A small model that answers yes/no questions on an image's attributes, trained from scratch.
Model: 10.2M parameters, 64-pixel images, encoder norm batchnorm, encoder activation gelu, encoder widths [96, 160, 288], fusion encoder width 192, fusion encoder layers 12, fusion encoder activation gelu.
Training: soap at rate 0.0026, batches of 48.
Data: trained on aerial photos of the United States (SatlasPretrain), 203450 training examples, 0.8 epochs.
Rows from block 2 of the fusion encoder of a small model that answers yes/no questions on an image's attributes, named by matrix and row number. Rows with one number belong to one neuron. Each number is 200 + 40 x the weight over its row's rms, rounded and kept within 0 to 999. All counts start at 0.
After each neuron's rows are labels from the 100 texts, of 14976, where the neuron reaches its highest value: "fires on" is the input token at the peak. Only what is clearly more common there than usual is listed. The data: aerial photos of the United States (SatlasPretrain). In brackets: how many of the 100.
# fc1: MLP up (fusion_encoder.blocks.2.mlp.fc1.weight, 1152x192), inputs 0-95
# fc2: MLP down (fusion_encoder.blocks.2.mlp.fc2.weight, 192x1152, transposed), outputs 0-95

fc1.460,208,226,145,180,221,221,200,152,245,206,175,238,154,199,206,137,176,222,193,192,173,187,172,214,261,169,248,149,154,175,167,169,132,233,171,237,226,234,166,214,105,165,144,234,237,258,159,196,215,193,231,248,185,265,202,199,218,198,135,302,213,210,157,214,144,205,215,198,166,192,153,180,215,175,158,232,272,183,273,178,167,80,210,222,255,199,217,238,164,199,244,184,214,242,183,208
fc2.460,263,149,232,184,194,200,153,282,162,210,192,198,158,232,170,295,187,232,157,192,224,270,206,272,148,225,104,196,227,221,159,235,205,212,220,206,248,158,266,204,279,233,145,202,205,121,172,184,184,177,221,93,199,167,184,217,222,199,143,132,204,219,192,235,163,194,189,166,159,224,215,213,248,224,204,187,130,233,66,183,177,267,163,200,176,251,257,186,191,279,137,206,155,153,211,154
fires on: "parking lot" (100)

fc1.622,177,123,221,250,143,195,214,230,279,204,143,191,214,193,224,193,214,175,280,184,249,207,160,197,177,337,175,161,149,159,155,231,182,251,238,171,185,196,213,206,172,159,244,166,229,186,159,194,181,206,237,187,232,195,313,147,197,200,183,256,164,241,185,114,224,244,161,151,240,300,270,262,129,207,199,228,208,123,148,228,175,229,180,230,147,226,179,207,208,224,250,173,140,188,205,174
fc2.622,260,202,245,203,205,206,240,203,128,136,235,163,193,181,217,214,150,198,157,150,211,234,211,349,174,223,187,256,281,182,190,175,175,199,183,176,223,224,166,190,191,222,173,199,225,225,184,220,204,200,164,58,258,176,146,221,203,206,171,149,205,229,253,199,185,191,153,189,165,64,234,147,242,271,198,202,207,256,163,251,198,177,216,196,177,224,253,211,159,238,162,235,107,138,212,196
fires on: "railway" (57)

fc1.412,199,193,314,133,208,216,153,190,187,198,160,203,186,222,163,173,144,187,268,185,228,213,111,251,217,200,99,196,209,247,178,229,160,236,182,127,171,190,228,204,213,165,118,301,200,180,201,245,219,147,177,192,236,177,221,122,235,194,177,187,181,183,98,200,242,206,223,191,180,206,138,236,266,262,171,183,197,230,115,268,208,135,239,276,206,237,194,233,194,197,252,213,224,204,267,215
fc2.412,103,186,214,257,111,258,150,251,112,194,204,184,168,251,191,162,188,211,217,185,190,263,177,237,206,241,181,220,147,241,164,182,210,209,194,326,88,189,226,125,186,271,239,119,211,242,213,184,241,203,213,163,190,258,213,191,205,236,197,181,221,253,194,164,215,167,156,157,128,249,225,174,242,233,171,201,206,163,167,226,253,158,214,205,213,240,208,195,205,287,151,241,148,185,213,129
fires on: "crop field" (51); "river" (48)

fc1.696,212,167,173,122,212,159,158,267,155,162,166,163,171,180,132,157,207,203,129,169,253,225,149,207,207,181,182,169,187,188,161,212,168,141,147,147,237,186,157,144,230,188,159,287,199,220,175,147,140,227,219,219,175,189,142,103,251,154,220,257,266,157,213,193,186,201,227,277,162,182,258,168,301,227,207,260,229,157,203,215,225,116,207,246,218,132,239,184,229,191,210,250,211,224,244,228
fc2.696,204,209,239,283,190,183,190,218,175,188,185,161,228,167,233,250,191,240,185,235,229,206,208,339,247,240,209,230,205,276,216,231,175,183,252,257,227,219,179,213,188,197,206,176,161,234,178,206,244,195,197,68,232,192,206,194,196,221,264,168,184,224,190,192,204,222,157,170,166,224,193,152,205,219,159,163,232,262,173,214,212,252,216,178,205,230,194,186,154,261,230,166,92,152,233,223
fires on: "road" (85)

fc1.628,216,290,248,208,127,179,196,138,257,196,238,310,186,168,230,114,163,201,197,179,218,208,258,236,161,261,243,259,185,221,212,222,271,153,196,160,171,236,217,214,147,264,272,142,238,122,273,267,209,247,205,197,212,219,179,180,194,188,223,154,258,199,196,172,243,195,243,169,197,204,191,268,164,135,182,121,212,222,152,189,163,223,195,146,226,227,232,223,181,153,216,158,235,142,184,256
fc2.628,163,206,153,195,221,197,261,215,191,204,173,240,192,234,151,158,226,174,219,215,195,125,228,0,232,202,255,181,192,232,202,186,190,220,201,192,177,192,184,210,195,177,211,232,205,193,193,198,176,175,232,390,171,232,224,231,209,198,214,197,197,209,182,224,194,184,235,215,225,245,229,204,150,231,195,189,184,182,213,162,189,202,198,212,198,206,184,219,232,46,207,206,441,226,151,198
fires on: "road" (58); "crop field" (42)

fc1.712,191,169,191,192,176,156,324,167,228,241,183,281,232,201,157,219,176,173,205,165,99,252,240,201,164,223,184,195,150,155,239,244,218,201,142,197,209,112,205,275,176,190,204,245,181,197,158,248,169,230,181,210,284,186,213,111,260,140,227,261,119,296,173,174,138,256,176,188,205,244,133,264,140,184,185,214,214,211,187,224,190,235,234,210,209,173,207,188,180,230,217,171,236,222,237,200
fc2.712,186,279,252,206,206,172,160,277,162,154,211,159,201,177,257,263,165,239,172,113,249,190,205,333,226,198,115,234,244,242,190,168,184,199,229,204,208,271,180,185,244,254,171,196,216,219,209,182,227,171,162,99,182,187,170,242,125,245,193,145,260,219,226,175,199,169,194,198,156,156,263,153,240,200,139,245,213,267,181,200,178,208,183,163,166,162,207,185,173,208,196,196,90,224,209,176
fires on: "building" (44); "parking lot" (30)

fc1.108,207,246,199,197,206,219,212,231,215,176,183,207,178,171,205,135,206,148,158,211,176,225,197,199,268,213,202,148,211,171,190,102,105,193,219,196,229,185,201,284,179,207,236,191,136,153,231,258,160,171,196,200,221,262,242,142,210,155,192,223,194,220,180,145,212,184,230,204,180,114,201,222,281,182,160,154,214,243,253,246,205,228,195,102,166,246,253,221,166,187,223,180,186,189,258,237
fc2.108,156,145,257,255,173,213,128,220,121,260,216,197,133,210,137,131,212,216,191,217,177,249,198,236,224,242,180,210,150,257,165,246,286,204,225,245,148,167,182,102,201,206,153,212,211,205,184,179,254,250,198,159,230,203,162,213,230,186,202,135,202,199,186,167,182,209,163,149,161,256,235,155,176,216,226,191,180,176,141,223,241,181,155,279,240,234,195,228,208,233,198,256,194,184,135,174
fires on: "road" (84)

fc1.531,184,179,238,140,252,209,233,163,218,180,237,219,238,142,211,260,251,160,195,179,108,227,205,195,181,279,146,235,112,97,228,235,262,243,218,196,232,194,207,254,180,244,205,153,181,172,132,228,140,241,172,85,230,228,168,198,226,103,198,207,184,346,209,215,132,220,175,196,207,192,177,258,204,256,198,96,198,202,177,241,189,224,242,146,232,160,203,239,196,165,218,154,180,198,182,260
fc2.531,227,254,248,219,224,134,142,260,150,163,197,227,214,196,215,200,158,295,194,158,238,192,141,255,249,215,197,217,302,244,158,147,224,149,198,178,196,197,244,137,194,270,184,186,186,231,210,172,225,170,142,180,242,193,181,167,198,295,185,150,208,157,220,165,212,214,194,193,153,137,261,113,212,190,165,237,258,230,213,173,179,177,162,239,189,266,203,206,208,238,174,244,162,150,273,216
fires on: "building" (99)

fc1.501,231,201,159,170,214,196,137,266,174,208,199,151,181,221,117,170,215,200,136,169,201,220,209,224,230,191,195,213,189,186,253,147,229,152,160,189,167,176,209,220,228,130,162,261,173,184,190,204,172,210,195,172,139,221,177,112,239,208,225,281,240,167,162,210,225,251,177,285,176,175,311,163,240,218,252,275,203,136,233,217,241,167,189,198,213,188,178,238,198,198,343,243,201,205,234,191
fc2.501,182,196,256,258,161,178,186,192,208,133,193,210,213,157,210,215,171,261,176,228,230,184,183,332,203,198,210,205,201,273,171,184,186,110,220,216,217,207,170,197,182,198,214,145,198,268,170,206,225,240,164,62,178,214,154,186,150,216,220,126,219,249,233,155,186,176,160,184,142,199,187,160,220,206,184,181,214,231,132,221,215,231,193,166,207,226,193,186,209,315,218,201,61,176,217,235
fires on: "crop field" (59)

fc1.688,205,243,258,169,254,237,160,184,200,166,218,211,179,213,167,98,172,191,204,169,258,213,121,248,221,226,157,228,211,204,149,187,102,232,183,134,184,196,243,227,220,157,133,272,162,168,262,239,202,144,181,151,220,155,225,104,215,205,178,251,150,208,156,196,241,210,239,173,171,220,164,237,301,236,204,189,164,249,147,300,194,193,209,274,173,203,220,214,168,175,284,218,209,231,239,202
fc2.688,122,191,229,278,83,214,138,254,131,185,207,131,124,259,200,172,218,221,208,195,158,237,175,259,213,216,201,243,186,296,195,222,237,214,238,328,136,166,178,136,191,240,198,143,214,240,214,218,243,216,194,184,212,235,163,212,209,203,240,157,207,236,183,203,198,178,194,141,142,253,243,130,219,232,165,218,219,178,146,178,259,173,212,223,252,245,221,200,174,273,182,238,150,195,219,160
fires on: "crop field" (96)

fc1.528,253,221,163,147,161,155,245,216,196,224,170,216,212,158,158,228,190,246,190,188,90,154,188,236,205,209,190,138,138,233,187,220,233,169,171,193,205,182,236,233,175,160,184,148,118,191,237,158,205,188,205,146,231,108,233,183,183,116,238,194,187,213,242,199,161,138,239,224,234,210,207,264,163,232,167,242,257,129,198,175,212,211,231,186,149,155,146,231,249,162,261,205,207,204,197,261
fc2.528,231,208,260,225,208,239,224,246,160,147,217,181,169,214,258,160,128,221,207,190,281,261,181,268,186,195,179,236,255,224,237,254,211,216,190,212,187,202,194,157,203,287,154,245,229,210,185,189,212,213,136,145,221,221,182,197,248,241,158,169,244,225,231,152,218,204,188,175,174,143,199,124,201,257,183,149,170,271,128,270,180,214,193,236,176,228,255,159,158,241,153,220,118,193,240,190
fires on: "railway" (36); "river" (30)

fc1.415,177,240,271,220,222,186,128,141,240,162,247,222,225,204,181,143,181,138,172,188,222,206,146,273,236,228,182,213,237,205,155,211,167,217,178,110,178,207,211,221,245,231,173,248,156,169,202,265,204,119,182,136,206,158,219,124,209,190,202,197,181,189,137,214,268,246,202,192,197,213,141,196,355,231,181,184,161,252,180,242,169,203,235,278,215,254,206,201,208,204,284,208,210,204,242,192
fc2.415,185,184,227,250,121,228,153,238,108,165,227,163,152,260,186,161,181,226,222,165,177,204,194,217,248,205,172,211,142,265,193,205,264,267,200,310,133,180,175,126,164,255,195,181,206,248,170,184,174,215,192,198,202,216,195,226,201,200,232,182,178,203,238,188,221,165,189,126,107,290,264,161,196,251,161,205,259,149,175,213,234,130,196,194,236,214,217,215,204,256,189,244,156,161,192,157
fires on: "crop field" (100)

fc1.399,212,177,241,175,244,183,176,179,218,246,190,188,136,193,129,167,208,184,134,140,193,249,169,238,157,222,154,220,181,182,197,145,180,204,230,105,173,143,203,187,240,205,133,309,171,177,223,185,210,233,169,191,176,296,213,169,169,168,216,191,159,213,245,199,164,226,181,192,163,207,222,243,217,183,258,319,181,225,214,237,236,215,150,296,246,232,189,297,205,160,170,208,170,241,176,205
fc2.399,256,184,247,211,149,185,182,187,146,192,162,172,220,170,227,194,193,208,240,135,225,225,150,333,211,224,193,242,239,218,204,225,247,165,195,264,249,194,171,194,203,225,143,132,188,237,226,199,155,219,192,29,230,171,215,187,155,195,211,183,236,249,228,204,208,211,194,151,183,158,262,155,218,233,174,172,287,261,125,255,235,222,245,194,187,206,183,193,194,260,245,203,78,173,193,177
fires on: "crop field" (49); "road" (41)

fc1.555,198,214,212,251,157,237,176,140,225,133,232,212,266,183,153,232,183,221,230,216,129,125,166,152,191,245,222,290,169,251,271,224,287,192,188,154,167,205,187,195,232,161,217,152,246,133,214,226,161,183,183,166,211,176,266,117,202,269,188,257,159,189,206,223,247,224,203,195,228,299,216,200,195,209,178,226,255,232,127,233,194,206,189,263,160,177,137,232,171,233,166,159,232,203,190,191
fc2.555,258,210,209,221,222,169,232,198,201,233,238,184,218,189,254,122,208,200,185,141,277,219,132,310,183,227,181,210,212,203,217,208,169,206,199,189,254,227,176,206,178,237,190,232,201,304,200,192,210,239,207,150,211,234,121,272,215,141,181,140,195,235,189,202,157,217,169,204,162,115,233,173,270,238,189,199,183,190,159,171,193,197,243,150,188,258,246,192,200,176,189,222,184,142,293,165
fires on: "crop field" (45); "river" (41)

fc1.596,177,159,128,228,173,153,341,138,266,259,211,245,297,231,199,229,218,200,271,201,159,183,188,224,142,232,216,120,232,168,151,212,140,184,188,201,193,174,198,219,192,151,217,237,218,129,171,185,176,216,219,212,274,270,244,196,203,178,188,264,119,257,195,220,171,247,177,217,226,248,165,234,211,164,212,191,235,182,182,170,198,186,228,164,191,175,146,145,216,183,233,238,253,199,185,224
fc2.596,243,220,244,230,183,185,153,231,164,169,207,132,195,199,213,219,184,199,147,89,181,231,182,395,177,200,139,230,219,193,210,189,204,180,202,236,240,267,191,164,229,251,186,173,219,222,232,244,164,177,169,49,201,188,210,191,196,227,141,124,280,215,260,172,215,169,183,180,198,84,259,187,240,217,198,236,189,230,160,250,205,223,210,225,167,203,231,189,188,227,169,202,62,216,198,180
fires on: "parking lot" (88)