A small model that answers yes/no questions on an image's attributes, trained from scratch.
Model: 64-pixel images, encoder activation gelu, fusion encoder width 192, fusion encoder layers 12.
Rows from block 2 of the fusion encoder, named by matrix and row number. Rows with one number belong to one attention dimension. Each number is 128 + 32 x the weight over its row's rms, rounded and kept within 0 to 255. All counts start at 0.
# q: cross-attention query (fusion_encoder.blocks.2.cross_attn.q.weight, 192x192), inputs 96-119
# k: cross-attention key (fusion_encoder.blocks.2.cross_attn.k.weight, 192x288), inputs 96-119
q.79 [162 136 197 160 111 107  79 147 109 108 233 183 142 146 114 139  81 113 106 138 113 162 165 119]
k.79 [137 104 104 114  71  61 160  86 125 129 122 128  79 154 114 131 116 161 132  96 167 111  93 145]
q.80 [153 119 121 130 120 147 186 121 107 134 144  80 116  80 117 137 141  82 106 112  95 137 106 175]
k.80 [159 104 140 162 111 115 191 112  96 106 140 219 163  92 120 117 117 129 164 102 198 160 126 103]
q.81 [154 101 141 174 105 117 153  90 147 154 178  95 145  85 165 100 122  78 103 149 156 129 154 154]
k.81 [153  92 130 125  93  99 148  88 121  98  86 150 158 142 147 102 153 105 127 141 193 118 133  99]
q.82 [107 137 130 182 143 158 155  88 145 152 160 120  60 138 139 176 144 147 157  51 130 103  92 134]
k.82 [139 154 147 127 121 108 164 123 113 141 131 148 123 154 146  73 112  56  75 108 140 129 119 128]
q.83 [103 143 113 129  48 187 112 116 192  52 165 134 113 176 130 243 163 138  86 165  87 141 121 139]
k.83 [172 149 132 116 100 115 119 130 102 110 168 129 117 143 130 148  79 129 103 122 163 143 119 100]
q.84 [131 168 149 162  92  25 180 150 124 160  85 113 124 139 111 123  92 104  57 154 170  95 200  97]
k.84 [150  46 119 107 146 103  83 103 166 137 100  80 163 118 126 168 141 120 135 119 110 140 128 136]
q.85 [107 132 148  82 155 141 144  85  95  92 200 158 166 116 143 105 111 103  98 121 150 115 167 107]
k.85 [132 126 153 124 157 214 152 136  91  98 153 132 154  87 188  61 152  90 162 175  92 111 101 132]
q.86 [148  86 151 105 111 165 134 137 103 146 132 114 140 138 149 146 153  85 167 164 112 127  86 210]
k.86 [149 179 149 136 136 101 140 181 116 141 118  76 142 120 112 144  61 155 152 183 131 128 130 128]
q.87 [219 124 161  77 124 104 101 150  98  98 105 190 143  76  83 101  85 159  74 120 149 146  98 174]
k.87 [ 69 122 132 153 160 164 117 152  93 181 108 167 176 131 169  62 175 129 113 147  91 127 146 130]
q.88 [133 127  86 148 100 184 112 100 165  57 167 164 121 111 131 112 184  99 147 110 130 125  68 134]
k.88 [ 95 152  89 191 101 173 137 105 117 119 108 147  85 176 189 128 102 196 114 106 164 120 113 190]
q.89 [112 138 110 139 121 156 127 134 120  49 177 105 179  99  87  42 141 139 175 125 151 140 111 130]
k.89 [ 94 132  92  88 127 130  84 116 204 161 135  76 108  84 120 143 146 114 121 122 133 163 142  86]
q.90 [131 115 107  72 105 136 116 133  80 142 169 134 154 101 155 133 146 107 142 150 144 151  84 156]
k.90 [127 126 117 124 127 135 111 185  82  83  60 107 158 131 148  88 169 152 126  91 160 169  95 133]
q.91 [134  83 113  95  97  92 150  97 172  81 187 143  99 118  94 123 121  93 138 122 106  95 139 104]
k.91 [148 141 138 117 101 181 132 137 163 111 156 136  75 121 145  99  64 118 157 107 162 145 162 133]
q.92 [106 132 150 166 202  85 115 146 144 190 142 146 116 146 165 141 143 202 181  72  67 163 112 107]
k.92 [112 100 127 208 180 114 164  98  60 161 136 159 145  83 153  73 106 105 118 157  26 109 121 163]
q.93 [118 100 138 100  98 131 103 145 124 148 180 168 109 133 113 132 129 150 116  94 132 169 169 115]
k.93 [100 160 139 125 140 157  96 133  91 124 135 126  74 131 134 204 135 123 123 111 182 132 168 206]
q.94 [126 109 125 145 162 131 109 147 128  59 138 112 162 140 127  62  52 137 136 153 120  90 150 124]
k.94 [125 133  89 110 178 211 105 146 128 164 140  70  54 178 135 116 112 100 118 105 114 103 145 166]
q.95 [102 129  71 192  87 100 192 113 139 142 148 165 126 134 154 183 126 117  65 150 140 109 153  81]
k.95 [108  57  99 106 159  92 170 166 142 166 141 133 102 120 126 136 178 126 155 118 121  93 169  91]
q.96 [110 171 154 102 180 126  79 101 160 137 101 194 133 123 144 122 138  89 103 175 143 150 138 167]
k.96 [166 110 146  88 165 127 156 147 194  86  93 155 140 141 130 148 115 120 139 145 160 131 106 119]
q.97 [108 155 103 165 121  95 159  96 141  97 150  90 141 154 112 181 137 111 134 125 188 107 174 110]
k.97 [103 113  82 133  84 122 180 133 148 103 100  86  90 138 154 151 171  90  81  81 116 221 106 142]
q.98 [121 185 137 122  86 143 162 118 176 132 112 131 145 140 139 169 129 119  87 153 113 105 113 134]
k.98 [146  86 111  52 158 152 130 138 116 143 107 178 133 117 150 167 170 136 112  87 188 132  96 161]
q.99 [122 149 132  53 158 163 149 140  79 177 165 117 131  78  92 165 127 115 211  84 113 142 122 135]
k.99 [132 166 132 156 160 139  71 131  95 110 151 135 127 159 120 116 159 145 142 157  82 136 115 104]
q.100 [121 126 130  91 150 115 127 124 199 146 134 170  66 105 181 147 111 145  72 119 101 106 170 112]
k.100 [154 117 138 140  93 121  87 162 137 141 121 129 118 131 101 126 117 120 135  77 119 119 135 142]
q.101 [113  91 120 103 180 152 168  67 140 118 221 136 127 156 147 155 118 100 136  93 113 102 126 185]
k.101 [100 160 100 146  36  94  99  98  92  72 155 125 100 150 137 141 106 106 132 115 127 101 102 168]
q.102 [148 141 118  47 188 125 126 154 142  87 119 130 135 167 169  86 101 159  89 127 118 163  90 154]
k.102 [146 167 174 121 152 178 137 120 122 129 140 144  60 149 140 120 114 137 161 155 100  94 118 185]
q.103 [185 142 145  99 120 177 134 127 146 106 141 150 104 106 140 105  64 125 153 150  93 105 137 146]
k.103 [109 119 159 151  75 154  88 186 142 133 219 160 119 199 166 107 171 186 177 105 128 119 123 140]
q.104 [123 123 160 112 116 121 180 107  85  74 164 194 153  88 151 108  51 154 111  76 196 114 139 114]
k.104 [122 166 107 200  55  96 127 143  99 156  92 115 186 167  90  96 133 119 129 141 170 162 154 152]
q.105 [ 61 145 111 141 177 143 134  81 141 138 116  92 149 145 166 157 115 160 156 127 154 115 147 110]
k.105 [ 91  85 155  73  82 123 165 136  74  84  99  78 104 149 166 110 177 119  69 122  90 154 161 163]
q.106 [115 174 114 176 100 144 128 130 177  94  81 154 120 151 184 122  84  92  56 155 150 122 124 124]
k.106 [142 100 109 110 125 119 136 149 170 163 127 118 159  78 143 159 135 101 109  78 111 134 127  94]
q.107 [126 125 107 166 121 137 187  97 136 105  49 103  79  70 118 149 173  85 119 121 112 139 140  91]
k.107 [124 106 130  77 118 140 189 192 131 119 155 127 140 127 144 161 135 142  52 130  87 124 155  76]
q.108 [128  97 101 147 109 150 155 132 123  80  96  98  93  94 113 142 136 102 181  67 160 139 125 131]
k.108 [135 157  78  85 165 140 157 141 154 116 114 135 146 137  72 206 125 119 106 127 132 171 114  96]
q.109 [ 90  89 149 176 115 139 181  37 200 137 124 116  93 111 141 168 131 118 140 137 115 119 116  82]
k.109 [130 122 198  41 137 199 147 187 136 103 176  65 222 169 143 129 104  90 121  70 142 113 146 120]
q.110 [162  99 186 170 141 143 138 120 103 191 132 125 174  95 135  84 126 138 143 105 113  68 166 128]
k.110 [133 116 114 109  92 152 115 136 123 133 177 130 173 130 193 125 142  67 112 111 153 160 117 142]
q.111 [ 55 132 143  94 101 140 154 130 125  79 151 124  93 143 122 130 160  88 116 130 151 176 161 106]
k.111 [153  98 122 189 207 173 117 115 140 112 172 141 155  59 151 116 164 151  61  78 122 133 149 150]
q.112 [165 101 143 110 115 138 127  56 153 176 161 117  66 149 109 160 124 101  71 187 117 167 180 149]
k.112 [196 112  87 126 117 131 149 128 114  75 103 113 142 111 152 135 187 126 191 152 106  94 180 115]
q.113 [147 167 170 106 154 155 160  64  97 129 169 182 107 106 178  87 188 123 131 121  88  87 161 154]
k.113 [118 117  96 131  95 148 162 122 153  98 166 117 192 128 143  91 155 172 154 201 103 139 116  76]
q.114 [123 107 164 150 147  85 134 106 141 136 169 134 167 126 133 167  88 166  66 146 125 135 201 117]
k.114 [105 131 162 146 141 130  68 203 119 158 106  76 111 114 107 124 155 128 158  88  93  72 184 124]
q.115 [198 124 174 101 131  99 117 110 101 176 111 164  81 133 129 118 100 122 131 120 109  98 135 113]
k.115 [150 132  80 174 142  64 226 130  89  89 103 115 173 129 131 142 148 146 169 133  80  83 117 134]
q.116 [202  51  66 127 110 134 145 126 168 119 159 129 176 158 144 159 106 159 106 127  92 147 132 136]
k.116 [ 65 138 106 193  93  99 186 126 135 111 125 119 140 122 144  78 100 151 105 115 102 134 126 118]
q.117 [138 109  90  59  97 141 154 120  86 154 127 103 125 185 146 162 146 129 146 156 129 173 143  37]
k.117 [145 124  88 153  79  91  97 117 104 164  83 126 106 132 168 181 155 165 152 118 128 127 160  93]
q.118 [130 126 133 155 101 122 105 144 208 108 103 109 127 170 126 184  97 134 108  88 114 156 146  77]
k.118 [140 115 105 121 153 129 109 130 102 133  69 121 113  98 161 142  90 107 159 139 120 111 118 206]
q.119 [169 146  97 151 177  71 121 158 147 101 133 122 135 104 150 139  83 135 103  83 115 156 134 136]
k.119 [155 166 142 178  94 136  66 181 158 108  89 144 128 142 125 119  66 105  81 146  42 102 169 127]
q.120 [ 83 141 179  82 167 155  70 124 125 118 140 148 121 134 136 176 118  98 135 153 180 106 180  98]
k.120 [135 161 128 124 222 124 111 151 112 149 168 135 136  89 123 168 120  90 122  78 136  84 137 128]
q.121 [ 87 171  48 165 141  94 149  62 110 112  78 159 149 146 116 119  60 111 113 111 155  98 128 131]
k.121 [187 123 159 191 154 196 170 131 130 150 111  95  91 157 110 150 170  83  64  71 103  92 136 142]
q.122 [102  96  80 116 149 127 138 141 173 144  81 115 120 137 191 175 137 105 187  47 107 128 108 150]
k.122 [126  78 135  98 153 166 173  99 119 140 105 134 138  76 144 126 117  93  99 111  96 114 119 154]
q.123 [100 141  70  89 138  77 129 124 171 159 126 108  63 123 212 135  99 136 146 157 161 126 153 179]
k.123 [ 68 162 145  98 127 136 130  73 105 134 147 127 116  93 117 182 137 162  73 103 110 138 125 135]
q.124 [127  86  92 149 120 146 143 170 102  82 117 174 105 169  36 102  89 133 118  90 127  91 142 148]
k.124 [158 202 120  99  96 102 176 112 123 130 135 128 159 150 107 153 155 115 126  99 169  60 128  96]
q.125 [107 150 184 169 133  92 166 148 167 132 161 128 151 121 138 119 116 120  89 118  66 123 165 174]
k.125 [131  87 182 102 114 121 101 126 112 134  81 127 145 151 153  67 164 119 151 120 138 147 172 161]
q.126 [155 158 153 125 135 138 114 154 103 108 124 129  91 117 105 110 120 153 149 110 107 156 124 107]
k.126 [148 105 112  37 151 179 108 129  77  96 148 122 141 119  97  87 186 134 141 161 146 165  97 148]
q.127 [113  98  89  95 128 130 122 164 124 181 102  88  99 125 114  90 129 120 104 143  86 117 128 101]
k.127 [173 113  90 132 135 112 134  77 143 130 128 187 180 103 193 130  97 118 231 135  72 135 152 102]
q.128 [124 118 164 110 135 122 174 100 160 121 180  97  83 111 116 175 132 134  71 134 145 101 158 119]
k.128 [125 151  90 106 115 131 162  94 117  96 150 139 145 130 132 103 121 131 131  99 132 133 131 144]
q.129 [116 163  75  60 118 161 162 118 116 123  98  90 194 157 186 165 122 121 175  75 103 149 139  81]
k.129 [109  94 182 155 169 136  93 161 151 155 129 139  65  89 152 166  92 124 110 105 132 126 102  75]
q.130 [129 116 125  61 100 109 142 102 102 105 137 193 151 138 164 110 132 119 108 133 125 123 124 135]
k.130 [ 73  87 181 128 109 109 191  76 117 171 123 107 109  97  85 165 129 163  96  90 129 177  79 151]
q.131 [100 105 121 109 110 133 148 138 115 113  58  86 120 109 159 124 135 126 146 137  82  76 127 109]
k.131 [ 72  97  57  84 114 128 121 135 151  54 173 127 130  67 156 133 159 112 144 122 136 104  59 153]
q.132 [167 124 148 142  95 144 127 121 155 179 101 104 138 112  92  91 118 141 164 149 139 106 152 108]
k.132 [135 139  91 142 199 169 155  98 149 163 135 176 118  97 125 130 184 128 232  81 106  76 127 117]
q.133 [102 102 136 125 171 179 132 203  79 137 136 140 145 157 136  61  50 158 154 128  57 149 189 150]
k.133 [ 71 102 141  94  22 137 126 188 159 106 142 130 150 124 165 104 103 132 131 142 143 126 130 109]
q.134 [126  98 135 121 133 119 163 116 150 131 108 132  55 117  97 146  65 123 143  71 113 135 104  90]
k.134 [152  92 124 177 157  85 138 138 125 151 160 136 114 132 155  65 149 137 111 144  97 141 116 128]
q.135 [184 150 140 130 151 170 130 124 129 217  96 144 143 117 136  89  97 114 134 156 102 148  61 172]
k.135 [165 162 110 155 161  85 186 105 153  96 174  83 131 162 162 136 125 119 111 107 102 196  41 145]
q.136 [175 139 145 148 101 135  86 107 206 150 163 130 173 163 116 109  95  94 116  63 147 131 152 119]
k.136 [123  92 141 176 126 167 127 100  49 175 119 156 154 133 138 136 137 110 123  98 170 116 142 112]
q.137 [ 83 105 137 150 168 104 153 132 167 119 113  88  39 103 155 158  95  49 113  94  78 164  75 140]
k.137 [140 170  93 167 155 144 104 129 137 138 124  67 117 106 141  91 183  79 144 173 102 139  80  97]